A small image denoising model, trained from scratch: arch unet.
Rows from block 20, named by matrix and row number. Each number is 500 + 25 x the weight over its row's rms, rounded and kept within 0 to 999. All counts start at 0. Numbers have three digits each. After the name is the row's rms in percent of the matrix's.
# convs0: first 3x3 conv (model.decb.2.0.convs.0.weight, 64x128x3x3), inputs 64-71, a 3x3 kernel for each
convs0.0 101:510529496491521528500510488519516519478487479478486469495513513515501494485508509499488492494493464486494495527456490538416496532517474482489471474508508486492498487530513475513511496511526526523533505530548509559560
convs0.1 113:490482497526551496503543491498519511465489502493491482496514539460493540489532523510514521474464481488490500509529528494513481489501508476515478505502442473480476510537557497507520485499503516526501515515521516523500
convs0.2 093:487490467479468506489485503510532521492515488498493463506493519524507507519507494527506503516592514499504489477492462512488523498476489458449470533525478501482481506605505445579485486509509480532511495520493476480485
convs0.3 091:492492502494540498520548506520500505517531497534569507520505495557455517459533523503532512509457506514527513484529496495404480491533500495510503556428485467521504499487489474425502523532527480469493489528490485502504
convs0.4 104:472511477488502475491442502463471469527492446484498517486493503500483497516481509509499491476467478498481485506501501521479489503468496528490507500488557530515501486444511546513476512517493511497506514515526524505497
convs0.5 100:534496491452497517496500497463452447481468484479494488500500483507501511484508508490499507501502536509473499465469466542482550511485502509445520505519514493492501495531512480443522494501513486481508496507527472456481
convs0.6 081:516501499555441524517503474513496527526529513515491511506518507407546518532529514465516505429529499487506503497509503550434538512487506442523464421473498479512502517554483542538503524533497481469510486498499508525496
convs0.7 096:502492506529495475503517498479520528496483537515496521474509520537495531533517510508493487497488534520493475502521536534457502475472516472500484508526444450465445519514510501461520519493509493519486509463525500451486
convs0.8 102:478524492509534534495490538489484502511483470490509500502481497510513516506487509518515515553551520519456504508464476515595472505530505461516506513488512493501513510464485468534503454480486527515476503492507496513481
convs0.9 102:522467472514507528521496518510461492531453469477441498498470476501490496524503508493492515493487496522492482539486510517512493528492525493490486466557494503467514478497511485511535498512533480512503485507522477485506
convs0.10 105:506450489468415489510495498482505500477520497514517523480511492512497501500484512510461502502491478500462504484486514445468475477486494505501515521530500502504487512521491521509498528484496514510488470476461515480492
convs0.11 098:491477503538504510523517502507525556499517549488484518538512507679609580529523502510464493572567512481472480485463482483551565463465503497443507527489510526494516525527498501635487506533489501483512505528506498507499
convs0.12 098:474506500506575521464509475502514540487482518493499542505492497493501501488513511495468498505483492493471492504498521494575517490504498504494473519513515517491510505520495473494466517499507511490528465536534476472510
convs0.13 108:539532477518491493496496509499478545484494508505484507525531505540495528526523507496550511513500511485529507477458507493481466462434460490540465520510482491468466524511495492464485507500479513486468547570545526506526
convs0.14 095:479533484483553489537468524506486482502526505526503512506532505504468485505523510509502500462514493517503506508543501496470507541467510495560510516478486512469526500508493449521470494498492509493498478456488489467502
convs0.15 097:496525518516536447514512531484468495504489491512501507497494492559547519504539526479529506528539484473500510491482490465550424504434495491508475520505483513515479484447484500560482515524502504461496508540502489520511
convs0.16 103:499490472538497500497451497498517535499494493464488482507502481489491489466507480493497521528465499482499512507490491504494489525496489520497483543546513482513502486498509490479493502532514507527524490457449475527478
convs0.17 103:493478480510560464518477490471454486500454474486523532507503538488494499469497522471463486510491474495462483506513502484578519511501518481462524490529524478476507514463485544530506498490496511482482494516506511468506
convs0.18 104:503505504507479510538505486481547537471544505446484489536508485480517469498482512493490505485480530475482493490508488530566544483537499491467493543509497504503500514520506484528454518521479533477484544499497538532503
convs0.19 093:500492495491552472484500476506517510520493457518521483497508498511385478501421514485494497490406524498494479497521494498465422528513451508497546459448526462532495494493487510519492503510496499477483498505516488479473
convs0.20 106:500496529477480512486526514491495472464475466484492481496497494450515471505501494519482499508507507497494475505517476528546476483498478524534499534516491525535489478490481471484455489457503481494475447459473466464490
convs0.21 111:513487493507467526482452493508499490482481478496498492481497504532537525508525506487517523478465500487500513531467492576495477536500494513513507535520495531527520509515520510548508496521495529521506503502495509521515
convs0.22 109:489524498471458452490473511522496471498521487517538511496488495477510490502508500504480513509520506514476526541519507491494497505496489528525506493508497507566486476483486469457473504468487476454464448509498491488503
convs0.23 103:492444465484430487487482489501460479499477491487482476438477485465498485514535541489507475506523519520503511512472493505519494519528507540544514514536481533514486497493482485455524506513528489522524508511509497520499
convs0.24 098:493477509504572488508510491530525504461511496480521507483502497546515484500520505502478503489516527522521481531498486528561501530523482483499509518546485491528502478522494461484500461512503536510495534461420535505458
convs0.25 089:513503496482503486503542529517507488498547507489476485500498501500516502503492504511505506488503509504517500498523494480440498479442495508481497512542491507463487489501504496506506492508501473495519527415526496518507
convs0.26 103:508517501496543482492525509475507505462523505481514499523498492507497486489509530529493519494508509513466527496505505515527497476521485506485496500500489498483542499496504520431528494486482500445493506467511531515526
convs0.27 110:497493483531490462503470434498483505478458507484480506502482502514503539480483503519494477489463493494523506481491518512502534504500519489495484510536490510516475504484491503480478501474495550542472581537421529459414
convs0.28 093:509477506469450486463452491489510509512506496506510486488498495509489492493484489510500490495501502521499473467490485508434476490473505559498530514447493503497482502513521524461524495519489514484507519490539506503499
convs0.29 100:489489497476482487504473478484484494489477493484485497522515496551516549496490487498488511506527537523504499536507515557511552531494538509482525548518506504511520479465492488450475513472515538523484506443467478455480
convs0.30 087:497494496510529493515494481497496516534509522483499506497514509451454527525547515474504507456533517495474511526441511533463499507497517447459474458554475485462501521492513529444527498510498491478497514431480500489514
convs0.31 092:493507505453487410521479536470462505497494463497522522505490518520463458485513506488428469508515514497468497514481470510534461516495491515480478500535538493509500453396442485533462507473487518502499481454518490495517
convs0.32 100:472500473534543462521500475505490471526462450512499493526498501458512457487507494510512515513588508515499527461500492497470504492512493528538510486479506515504566477470489467489472473501476476450491468508486475481487
convs0.33 105:487477482502450475472462462508487502491495523499521542488496504511520515485497493523484504536475514528499503499507511464528528517575563478491486481503541466535533481475501472506492490486492437477533454513587482528560
convs0.34 094:487511493485449485492487485502473453516489529528545581501494495524508470532510501470518500525488488511542501500516502514396495509489489485570491542494530524505489475429473482512476473495491524484499468490497492462495
convs0.35 106:502448493490483471515500509467476531475468487484439511468499489517495507487501476495466476526550516504517497481487511473481482489454502508499459498479457498501456506488494523547491523524512471479492500528488497477508
convs0.36 103:477490506504467507496489514510516503489477469500465468542496478517519488532520493515548491474506462504507478497522519505503529501481483516531478525478489523512503494502481490492492504508509520474463512475474524521489
convs0.37 089:501511503460543444509571512509527499492523509493514464514505486501499524488500514486487485493543483487446506483504510469530473487525483492506507486514415523491515495477485507472504520498513514528512515508529503507513
convs0.38 107:509507507499477471498488507460488506500538520507519492491486490496503485498495489506522510526522533520530513513501506513483528510504478508516495559473550512510475492490489473535483477502493511493463502476465502492475
convs0.39 111:490487529496427490492449486510496488540528490504486508499494501527510504498527514515493497517546549471497499501509513509472476489500497513478515499460490510506503507537504493521490482520508499463496492425465531512489
convs0.40 086:504533516509440508521492535490510500560558507519509472488481487506548537530480500510495500443460493540540511501530508509378500490511487505502477457445506520525508499492499497479499525537513470488491519492537516540517
convs0.41 095:531477518527527492481510488486507515499537494520532513519518494507499510491503506521471506528517490499484497512524520468519499460486496502477493524444496507490484516507491491561478489530489536516503479530538493486526
convs0.42 089:482505492435473485470529489490503487504519497504528517515502509512489524478515504505495521508450531507483499493501453506508475517495538515487522490481495516498472484475474529525482496469514496526478528526510517507504
convs0.43 088:488545492477582500489475481507487507501441468460508513541521506509490514517498488484532498516451470535490482494473497555461501526463491466538502550504492518508508528498508477546467498505476488503493468536481473486515
convs0.44 093:494522508495491504497529514544516498524512516510549545524492497590569553483542558510524500506530520512529524508504489489484512499511524502511481535485482509492505507467484511470513495507509462488486475522479476495465
convs0.45 104:501483499476525479500510525519540514514537485514508481489502490507490497488508496485446502516516526494478500522504481531590454517488476495464477469481444486490497497472489502482466489497516519505482539548440520500475
convs0.46 089:525512498501557477518482518533523499551472491503515505496493497503486480521524514472465488499527468494470488481528493531466424496493509511414539511614465502503517495509477533438497480525494510528523501439527514480517
convs0.47 103:512463488502425509471490495496516500490511526539545507508506527500505487460497511490487499524540524494502497488496487438494450465494486506510526515532489517512514476507491500481493507479497487456470513473490493460531
convs0.48 091:477512530494469497497494518469490493501452498500478513463480515524470507498476484509480493522506514509493503515523513530477483521460494530493495485463524501502527508499517490494531484492495461517507504534495498497485
convs0.49 113:509511493489540496482511504491501494467442484509458494503550500465516488501506484514537527475549509509526495483520516480451494504483498508482502509501497498516488482507502485521516492475486510512501494545528478511493
convs0.50 088:498493517516523519510548516484500484508546495534567507494501482537475505483536510499500494486530494503538520514492492463512472470549511510516523500477415478591526501527490487434521532515520482502498500477482517523522
convs0.51 094:491501488516450539490526500493474516506490521511489485493482483490498484472477480513484512452468510517521511476498515526391538467457485499479491449513486543412501496515493524443527446530513514508519529486493509510513
convs0.52 104:496483489508464469481423436525514496505486477528549528508497489521525490514492499498557515484497519508517499488473480488450461526561507485495499515529496533546527486488483474489472488489493474476475499486478522553544
convs0.53 103:507497511464415473511523532510500484486544502520515507508489486497502485499520499490490508499468510504509492509469497473472464450512489507511507508492509472457483482461486502491486503487503504488486506532474487548527
convs0.54 103:505543508514443470492438468491502483490456493499509490514515504542478476496522521528495490472429465522507522483502477492490494494514483495470527470524538496495520472460532523511440477519515476492507497492510480521524
convs0.55 086:493511500507493445491467479489510465506532421491526487510498493492452442504514489496460488520443482487493492518500490492558451504506478511485536503409568497498519526467496497626500492550487507470504476494519500516518
convs0.56 101:460508491483480510508466480483499531468461487453506502477512529505467505500520529480482501480477495515476499495523512546463480507480496497506480504495514507499537483507495483486473496516515529479483482538489520518505
convs0.57 107:477457481469471483505514521531521525500486515493452502491510499462481492511515504493495504510518479487484511495506496477503516485487493531528513538572482485480478515523512491454546488481512502497472497525493457477490
convs0.58 115:485499456487470459468486456486452489479468514489490514493497490491522504513494498470527499460567515489519473527504496553478518512457474489512484491489462533492484498498471475501492489478484495472498471483521467469512
convs0.59 101:485483500470483479494470471485485489498546501492529513499497489462501522496540513500487506476465510487477487502447530486485506489547516482527492524578498486521517470485490467554509490494471511540547492464506447528511
convs0.60 108:500502507484494462512533511504517495526531528500474499506508502514521502523492488523501509537560517510585519501524509487559506480411488493502501487539494502500488501501509494513495501528511481496497511530531498498505
convs0.61 106:499525496538536554500496497512493518513527496520544518513532526514508501526568550493550502497423485478520501475495499516451466484512507485513482491519463482499498481504506512458507482533472529507486530533465496511492
convs0.62 103:499513535489435475495507524468472516429458498458480493510484502506497473480473510519502499526498562516480507506556523528491534505542500525520522474519476482496481472466496466475486468459507467494475516501474527494487
convs0.63 110:496531525461481473479499481485495509502501506511523514532486479503518507482514507496504507514542507525538506494506483501502518453447482545559540507539493485472464509533525475468488500479509545634576454492478459402450