From a checkpoint of a small image denoising model: activation silu, adamw at rate 0.0037.
Rows from block 17, named by matrix and row number. Each number is 500 + 50 x the weight over its row's rms, rounded and kept within 0 to 999. All counts start at 0. Numbers have three digits each. After the name is the row's rms in percent of the matrix's.
# short0: shortcut pointwise conv (model.decb.1.0.short.0.weight, 128x256x1x1), inputs 128-255
short0.16 114:431442548475581562471377556524561510456488409390486521436514521507378569499458442518559608405432478538505594597521567568472552460525552480453458459465558633476468523523491553538467427450483653542493654538626468449425478438520429624699531492524498506586518464486517536393443601546556568592582555459501534546513500498533561456477510589515657365513455488490493435478572481525458539543536
short0.17 091:497503577520474482506506510557469517525460585578529425478488488548585469424546593453458502520512593489487523449468466470524425473523446585579526538517473529533437456562436469538549487565579447557576479461452481503550513540536558414393490581474481475469453460523535459563540506467469445438416465626520477543465478509498608559435455524488424538476575582482449609471525532508555444548476
short0.18 093:549455485476530514540517471551506533537480587518620448504499461593549514545522541475419499527533509444482555527508554539505401460478523501533601499559569488526484492532499482583572494512595560537496502503518450524541518484421436406554477578462486441559467542419562471504586501480577410438460510581521571605412510530554617527534498549407509521554581561524573571509563554466523462519590
short0.19 111:479576329494509479464419486511483445510641438535569462561506508467543482620502507459657488528509474589530415477455491515337495433501453523491594582579436416520572394528450423478506517449517429553504469565491499500501408437512471365464462578548524529521428606461466554555450459484386516556486478582552375444501465456542372497531529466489415440503593417477474513480503480534493622484449
short0.20 103:515498438436382447517553473485480544593488550519550455461519537522516484507509526312367620530481531469460573493508549561454488529549364486531512531470530535451497546508602519545535480471509536533513535558511471481481510478483382443558485521471480560503397536492587401448565490521538479506521401501449506502429463456531506489506506519460502511506542514473532602535568538462472288546522
short0.21 084:524464478493535477518503461490431555533519503556464526559498482492486450534545516445527586570537478489551495506542451439435486443444568469453469453503480502458470538473416443544487565472507504492502504513522524542540612406428418508487448459490493453503495500461452579511516520496537545522414535451457511525511539486524502542547500493569453509496518470555485497522480420501558480426545
short0.22 096:417540437450498494454556527465428463511607514493498628580461454498522458568497425453543485455500411532572426468518455441373555485501465428453472506491509492542422472443523473482423491433463495468494387481530508469538473419446512473497425492484494515453449564564391496519573449526498610603459547421506387435412517459530407520565553462551520517526515374523456409520458493446519669435414
short0.23 090:596476487517485494513521426470506515497395418524452485480514567529453529486505566454410503557494597439473506454488481529537495546488509505492484498511533453397581502411396493544581463572492434546448507485467492506435502498516400541491471504516469561457551476432560543498441498480490428462472446515429491558618515507491420445502459569497427498492504545397534518502485567507516343488564
short0.24 103:545509632386512611503534554538564401514626517471532575582519479475512482581444396504484492365508404528520572560494631543539561545522523511515520461564544546572526491554507523403434416520428537441496457518561627445490393595532558545567532486541558527511582550545527525478502493581531434509493611389620533402520444517485485429531576496467563402501477521648494458474525556448459607539547
short0.25 095:357513462636545515470466484405450497480465491550415477509530524411462497442555504646637500499503528470536514453532349431546487466537491532504451501516386475523444496558352584513451472587539536474534535445547487507546529497443529464473469519483483489506499414505459476458502489492459522487460467524415527470528539459466540512427519501503353483497497561492478507487465397509457549501481
short0.26 091:486496551526519461443560568469481548506524520525382566534458498439465565531491533562552542533480519468529550505579473550569497571528496507474445459463445554499581543445403505526432571551450477453498438477539548542559573462483491574553475453506383514502603518510400483449482532438470548506485513366420461517584486435487498462475459505516436434450443476519502476516481403511475537430472
short0.27 099:520443634441447517569464451486524529460441511565512557506535532466465463578493476472493511443497493477456565592529540515610509467516460520518441471512543496455525527548493536494455428506488500494525518573566546549459414543512521483571563457527529491546545476434514490432497547567517483452484537448550554511482469548456581470509575535456518489500536582528605504459537526506459511499553
short0.28 108:427477421622580571506419498543489536455508558543416513538462513410454592423526478642531490414410487542499516509571454455537551483536541479519492499543467558488470535574320493481440439569542658434617546466553509466505440540501425543566415517482458502466550478530421446420510446487514548534424411528483554525515514459497601481446563462553384487543441504498414526488520423545471514416599
short0.29 094:453523304581495554476499600475529439615424547573473459555485589386523523373466544493583572539529514517482472476461394518446592534449480492524508544493292493400467495414448494525522471434511491569439624493419532516511491563506504517455438566530493586453428538499495521484409431513489542432467406573421473506479475514528387566584506501571368546526570403481452490520565539538536543551428
short0.30 110:580458437403403472459555622461498444605547545512530500474526495610552443469426520318365617549508488448467503460475643576407517522421397475491535468509466518431510455388563422529579469384473562518436501504387494522498539504479363489542375523468481573494339514448521473444500451544562464452437489483474427541406429397506394532591523492451433562519520431518488523551499613554486354505500
short0.31 087:528491639418443532491533478475460514501521552588457579488454500459463441550464444570539545523502507509449565474600495583652559499492508548454467462463439557524615504502521579437431512550427517545496518470518504547460486550433517531544560470496497458520555518449571472458475532540524545578506505457442513505542441479548501467488516534488538461524508593540524536506509496518506501499500
short0.32 098:492505488513552515407518497451383505497587501531462510606405463491532469600484464519521548482550521474517490492536520487500494501464483512501528485608462454569465412532326463512532423586505542506562355382452577519552467571502475406474454539534435535480520579545525477494497399458429505533296512521511461543555471427542458454536557535488391522484557526559430551501440495470510577463521
short0.33 100:501459463550523507513593489441482530526532487439514625539542516535493479587538472494582535516561478508557452551549452432360484493561540406424421445514540554473524536481454495607484530382504561476506446597562572528523522423457447474567476428451470480526446520439427512464536536509529569583516521406501530542464570508560499486514564578533539529551493376570568448526464421500535596430487
short0.34 088:541487539567458442556470527483496558497337529557535388477465527497484450481524566513479591579469583446422544504445488528599417561477532598543462538399456492434479518538503536476527476552528447539504567554496475512468528544593511458465512528517507480466522464494548483458399519494468439425496408529510505550566424526431513463467438473421454527413426621411534581450474516529511442590464
short0.35 141:443495541540589547549443704492633530484441447471496556552535531484500605468491555656656611492538547511523615578520504516536520482493550557466489477461443613499479514513580595557489530461548550543477633628655602487480538476512575642576519491504563485645596447524479666513463620470543606595644492533538580564442577588473553564480442482608614419499513453504537434495545467544538710559501
short0.36 105:511446557403400467560507470541502507462508431403514630445500450523478486537535469376426362460472474549495367556522557451431473466583505376492488470414603506427485559511574410491452527370491462515510362511478463501457456413416441516509463450470505466527445591462458455427574520510457583608570481433498444471382494532512461515522561544512624554528494370493532461487461494445468464408504
short0.37 121:548416483553558544576473534463580594550435546502469556582578492513463499542548521549491529536508559472499526649572531495533486502513593454474409432496600578436578590515459576598511502442543640514520487674641552564484482423515522608611467422486454510630507472464528544477485583503561516579557553465625621598481584549515625466497495608524575578511547586541514524466535448568564544486632
short0.38 121:495499373567453546565470492543494564474476550485517558458586503508525529527596538431487389558493514553486412540473428439346510480535530414509458468426505503436560537446426462568488527334478463504490443574493435550518528368456480530476345474459507487554403502481372515454539507502346611649547429506453439519434560466492469570493521488597465568611567302482466474551500414507534492332557
short0.39 102:454501480562573525497499600481532512442484499578437486620482517479544505497500457527506549439418472513532496495541462504530498564519447475494410500512548493527518512525467513481450510564510516367524473573536579517507488534531474474509530459525447585469578525518422487509506454510565442421450591456628509472523557459476577437473535474503448560467472525539494470454460473575504489501562
short0.40 093:469464478470430547523467385552510559523481572512543481479491474506468500484558573415538523575453561493481534532478508506453470532473475524524507464457489479474533518503525544577512548379520520565509513503518475541513588537456520507496530483502486437581387516488539530511507597447486523528488474561404513621427467535536499563487478490513568520533556504444498534557560515546515412557478
short0.41 102:496517507437501510513524488541556526529488653600478454478522508495472526473509630517583547597519590407462616513500477532552445500480462607521553510539495514527588526489536595482561567510506570563467562526493527470574577560482549441512578512570455507524468487466493523538486565433498402356520524517475538564519468524494645562460436451448523494426486560511618563593570559473506416585481
short0.42 091:512518455523519492448524506505557470580504444468513511507488519538557485514447511422415591526538514412491561467467472562465507571408511512479519485520510473465519473394510474515543448479426489503430502479451508452460506457559486529527481479519491594500463473515529503529470473467500453452515527453506457515505517516472395473543415495476502518454518483463500431509483614527534428547487
short0.43 104:528476597511503545526509539522572490503461537570491571544508533413492505475453494562447548453549464486485601502568540523520493518445557597525475459442435624535523488519542560487421475490462500530496560499547499485466496522441502538533461490443530516522511486433480522459458503514524469508560499488480592464474486522487484434428516485477456443539558513544464518476514459511474442569522
short0.44 092:537458473451466570552480447546521476516497531575558554507526503526520483518477431427325465456471463536385464513546609561457551543483566491498488514493582509411565542470465459482487454464447514530453474555467467543406391528505469519574410495452537479501476570497558525435515512609506516591496498523542515521530443506539489474540583606500510526552568544527507536472519555557498370459590
short0.45 087:510478570420489496552510512542516497500532545526524582509442497527530511499537452454492437420526408580538439563546474509483478513542483510510532506516521510546522545581578440476489535486478493473563412526487584460531484473469554462495561510491532455483554566533449500489589536517465533543542579495589463447475462538510527485509575537481577461491481476557559530457528457477492525467469
short0.46 109:467572557438442482509493358553483456412446536546529456366482435510469496438469520501474488474505514517411457457432512517611557529496502548532521565480435507487482466540520544384512484571507468527506541444421428484468442642439475459465548590508536452424519443524550414510465485523439553525483434511396479462554467451471553468471518422490495473472414566449468506486491516431463437499480
short0.47 102:482412570549495588600535517493512607471404626508393563479557468462433487455529482498427559458527570434454593633553485502634468531503557461507406433524524551461509586549391589515464453526466563472510444523523516551474536553528545580551465434491455435554540435541472453428519540510516489525473393403450588581541479491452673472487471517490482559491434627547546497472500460523533479471563
short0.48 089:474487527475532512488465432494500425417491460408543537532517518455457453568444414459568423415440416513474504543411512516504560421498499463443464496474533536496503525464491511436434457467412519467449453497527479481455434479537472503572504484502526444477482492513468507453479560587497528552474489415502447423445458499476462449507508462524560484496432443441475424502486484497430627460476
short0.49 100:553469458491410449454579583497582474591533538429496550504434567523512460490423472512512568517413462456452586528571539585460513609447475450431467442451497527440524535408687550490437595395422533479458551520514551480453558450530532556538554417517519506487430505534497497448474516535583479524603518427503500482494476505508426459533472475467646471477417431502569466555503555543523449520427
short0.50 093:428444518521509503527497610537505547555472547496403490446475499512457543443509567556434600512459574477484574540530486542572472497485487512517519460477411542477493530499465535507477493557526541491564511431501510488499569543511536511544411518539469540509533404548484460436532521472430496547467456519418480521538509449419541487447479498517416463489462565424410532501500497499529474521501
short0.51 097:571518594461481541535565423478480520550434560572557552585416474483556486558510604494449413567617525406468589418425478453534476478420519617538504442556356498484465467459390453543552493494493379570462404417421543542547546547452528501455411488468536466454496440491517536554480464444455472426356452532407496588432453576461444547521457571509389552500565554522505512561491542461572556492505
short0.52 102:457534588448478505509518552517579465532534506455434529524519547419441480469395448493563601485450504529486599540463529554567592504458489508414472535448481565460595502459533542397437496506414511550468637543534550392408452560576572615669590507599492510483525469521509541441365545528548519451558509403490474463490440533480502409539439460555561382456430460492468473476542585529439533610482
short0.53 096:543564510443421479449551498508425441556662484492570504507426480552555426476472488466415464495495430514495462404533517502499509587514452527517573537600482435601540435464583460443495499579455406477479425428441547473487451535538590469429587553484502527436501569577560471522553428465463437471520514482535455409547455502528388457527526488456492474497521540495465502507480581404524479575410
short0.54 097:444615522352474447485410447576410491479498448481521450551447434539512489529521569386554520462437495544471440412399412452519648462534494504512425524497511451508488504490483402488510546457488435454543495546503427443547422509542611546489549500557527646359507435579483471521434481502448590568447597479595371507464440537431427493481490490574567507468476478476380452468499532460461570504423
short0.55 099:489561375473423524481569581523549501606521578540548415497455501558566543464451583402428652549523488476451578450482522540396470611459406505520551480524534523485509500433662485520538536464484499533484593529464482442510554469523508460528508527475504585494385538542499464527503470432530459453554447558500528559455482556536460544460433457479537504498540456471476564564568576515482341602484
short0.56 094:440525470552446504461556425468507409496531486510470463493494566401465476432456450445491455463419505528507521443479458493512571456535422478509511606500438502470391461544438486398455448527508461529477517342463415442472430562542491417493495560537505492398411551558519408418488458546504501445402366462415442428489411485496456488528515455496418529464494495436429541483481517495407447525447
short0.57 103:424530382584463550488444566552576461495447454490503442438583633422478539414432516407509533487472502582450551509458472548364557531469494478477464543342469496423518503423545507475470492337469465544441606511487456519414509443619546569546429544527579502488361495577484533480416489501482548534595416558414482475480485548524443529482435468632533502516514381412415422548519539556428440475471
short0.58 107:391522484460442473432419410505489505425449432486530417413411477474426522484494559535471534475454537474378519437495427547553485456486425519473492502467485471518482464495607511494501493572490495520525520419491378506477541589473474398483461494469496518474498461477528405480490487452513531601479402548358504520543473461490505460416450477454525474492470578422495505478518479437405494556515
short0.59 084:515465485571496489544447529488522526454453593498511472490522509458489494435542509485456412531449496498489454572498410519513498506505528495551490496497436528467519537490454481472457456448482518507484454524436437526475495473519456440530431514522517479485506488477428410433504488543403471509522432453466464460477494462459539511442510504456472535521470478442507485448502447466508522422533
short0.60 093:454421444532463468466585584450479532573567542428522517470536462515480475521523485473492575496492475470507486553599542506437491495558535454483516479478531554549484524512532523581476500441548624482505506522542515511557530407489433477520520471458434507573399525477489432448564489489529482519531430473462508501417512451565549537481525528472571534528503480542541477488507474497503509478479
short0.61 090:495466631545515452506519454526456526465505448431445537536476522455486460556537429521567460394480496557542480592527466451529487509555507454457451544453498491562441511598499512499428513553501462478526510488567548457501471498529561505446645461539522454489567521540485505528487540491480565549564485451564536440588495525505514449495498495544588422465446513573557522500513434484503529491439
short0.62 114:547556520521440441556565437498488480485372464550572456434484521525560533407540612454452361541555516464470429341431398421518459444475440566517566560485383445529428452458527417521583517511576335521484526436375470467558514453464450435401529556452532443395513458477474464555508434478476497349472324581400399506404521556424447579517428456513420529504483485387538498539493533511502431475476
short0.63 112:434541515443494533545447688549529501431447546608438487501442493495517545420459541609590609464468483508453632451470471557640479500453463625522521497501411548505519486501463561387467488582475468464464615500472551408439508617499596461533519533575496525447635422548461509454418520476454460342494431512521458415486409511428537483398483403460415428464434524471520515504495498529445592577432
short0.64 097:532579470572482465489586363478465464514558453581522546571461571395523471535509450500567427513417482561508444494476419457486519561538536557506464573527469450476543469497446490468444510524496403458473454501483518514537413561541550495447595500549490502399506594538497454512493415534531479501441453490473492437579444498544418459475576480519442565496556520502487515464443472456444484500482
short0.65 100:428567479490528585504497547565458469508465535502481382464476525552523579370501599522519497507505582532467526422510421530551551484472436506525599573529394513532491527486523540503573510560582515552496578435456442421550542607591606517502535624549514550468489515552530500548483519460496463414504439641463518571560482571530519595481487416525482519522466520456457537585629571536503459582394