From a checkpoint of a small image denoising model: norm batchnorm, activation silu.
Rows from block 20 of a small image denoising model, named by matrix and row number. Rows with one number belong to one channel. Each number is 128 + 24 x the weight over its row's rms, rounded and kept within 0 to 255. All counts start at 0.
After each channel's rows are labels from the 100 images, of 14976, where the channel reaches its highest value: "responds to" is what is common among them; "lies over" is the class under the peak. Only what is clearly more common there than usual is listed. The data: Sentinel-2 satellite tiles (TerraMesh).
# convs0: first 3x3 conv (model.decb.2.0.convs.0.weight, 64x128x3x3, each kernel summed), inputs 0-63
# convs1: second 3x3 conv (model.decb.2.0.convs.1.weight, 64x64x3x3, transposed, each kernel summed), outputs 0-63

convs0.43 [102 175 138 142 102 136  66  98 113 117 117  92 107 138 105 150 122 139  71  99 129 152 114 163 149 146 114 106  97  95  81 135 208 135 145  99  96 100  67 100 115  90 133 137 110  91  93 106 152 127  98 111 101 120 101  92 138 144 102 128  85 118  99 123]
convs1.43 [110 125 144 119 161 105 118 127  67 206  86 133 145 121 167 125 109 138 103 120 116 137 122 110 141 150 125 128 116 138 188 101  98 142 177 105 124 112 120 116 136 125 110 110 119 148 142 154 134 143 119 139 141 113 116 151  87 147 124 158 109 127  97 169]
responds to: snow or ice; bare ground; main land cover: snow or ice
lies over: snow or ice

convs0.59 [100 135 122 147 102 129  88 130 116 151 120  70 128 155  88  86 142 113  80  94 140 159 152 110 124 116 116  92 121 117 137 140 152 155 114  37 106 114  67  73 105 115 162  92 110 103 121 152 126 132 104 103 144 126 120 112  85 107 126  97  76 143 142 131]
convs1.59 [114 140 117 132 138 142 114 158  96 159  99  85  56  89 114  96 111 119 141 116 109 129 126 157 118  73 103  92 137 100 127 108 113 148 120 123  92 117 156  99 122 154 129 131 116 108 112  84 109 101 159 123 141 108 133 106 141 128 171 139 112 155 105 138]
responds to: snow or ice; main land cover: snow or ice
lies over: snow or ice

convs0.26 [151 140  95 156 107 161 107 154 149 119 107 138 156 145 111 143 188 113  97  79 101 174 144  87 129 140  96  91 131 108 100 118 159 132 141 155 154 175 121  74 134 108 131 158  95 120  95 174 129 111  70 118 104 119  63 132  97 127 136 138 117 125 158 119]
convs1.26 [146 140 142 108 117 127 145 122 106 124 190 119 127 137 131 165 124 118 102 199 139 114 135 135 154 113 160 136 116 140 130  88 109 140  97 138 118 161 126 138 101 120 115 108 141 108 135  90 146 157 193 136 187 136 141  77 132 123 105 108 121 118 114 123]
responds to: snow or ice; bare ground; main land cover: snow or ice
lies over: snow or ice

convs0.3 [129  67 105 169 140  57 126 141 116 112 117 156 132 130 134 172 136 132 141 172  71 103 140 118 105 136 132 128 150 138 139 134  96 124 108 147 140 115 127 122 129 112 139 129 127 121  91 216 110 120 123 118 105 120 147 122 136 122 136 134 138 139 127 149]
convs1.3 [122 159 119 150 130 128 146  61 166 123 153 119 106 147  98 142 140 131 189 133 130 117 139 137 119 164  84 123 120 111 132 138 152 112 112 113 141 145 109 120  59 136 135 134 133 120 106 154 135 110 181 127 110 146 127  87 121 114  77 142 147 120 148 106]
responds to: snow or ice; bare ground; main land cover: snow or ice
lies over: snow or ice

convs0.32 [135  99 101 120  95 128 124  85 143 184 139  86 109 120 101 126 105 118 113 197 158  93 161  96 122 100 111 140 121 140 148 133 101 138 155 142 122 107 109 138 134  75  87 113  97 110  66 121 101 154  89 136 116 100 123 110 170 122 140 118 211 115 168 112]
convs1.32 [128 103 135 155 134 100 117 127 105 100 107 119 124 104 137 124 111 113 176 143 105 116 127 135 140 178 133 142 132 169 131 131 169 118 138 130 144 129  87 112 147 137 118 104 140 159 153  76 140 123 103 134  29 128 135 132 172 135 140  99 119 139 128 120]
responds to: snow or ice; bare ground; main land cover: snow or ice
lies over: snow or ice

convs0.30 [112 110 159 143 130 176 139 151 127 154 123 144  97 104 109 136 138 116 100 209  86  84 130 115 127  94 123 135 134 142 155 138  86 129 116 137 121 112 128 127 110 111  96 127 115 116  96  37 116 104 127 148 139 160 110 105 138 151 134 145 131 123 136 118]
convs1.30 [146 121 157 153  97  96 147 109 129 160  97 144 115 127 141 117 168 139 159 131 131 159 128  81 161  97 113 133 121 150 115 147  59 127 112 129 119 124 120 135 101 115  83 120  97 158  80  97 131 105 142 117 151 109 117 103 101 127 103 107 136 138 134  77]
responds to: snow or ice; bare ground; main land cover: snow or ice
lies over: snow or ice

convs0.14 [137 124 167 133 120 135  86 129 129 142 134 105  83  93 133 139 145 115 115 167 110  47 111 139 117 142 113 132 112 152  99 124 120 133 141 120 128 114 101 125 140  93 152 141 119 108  95 157 143 153 107 131 132 156 135 129 151 152 126 136 142 127 130 108]
convs1.14 [125  89 115 153 134  92 102 181 145 137  95 115 121 102 142 111 107 131 173 128 137 136 122 100  89 180 175 129 110 123 166 112 152 131 149  86  84 112  90 136  95 122 133 119 112 117 118 117 102 115 124 111  93 139 120 140 106 139 138 109 152 155 117  89]
responds to: bare ground; snow or ice; main land cover: snow or ice
lies over: snow or ice

convs0.51 [ 96 136 146 138 107 161  81 178 143 130 145  88 106  86  96 116 137 112 119 193 114 105 121 142 126 106 112 135 144 155  73 135  65 119 147 107 110 131 101 105  88  96  95 150 112 107  87 143 127 143  98  95 101 119 133 116 154 213 114 121 132 138 156 121]
convs1.51 [157 144 117 117  93 111 109 158 124  73 115 123  92 126 123 144 102 123 144  88 149 146 113 117 114 167 136 135 105 117 125 137 161 130 129 113 101 129 141 120  78 134 131  88  94 106 142  97 166 109  92 141  75 111 130  93 126 142 167  71 131 129 121 125]
responds to: clouds; main land cover: clouds
lies over: clouds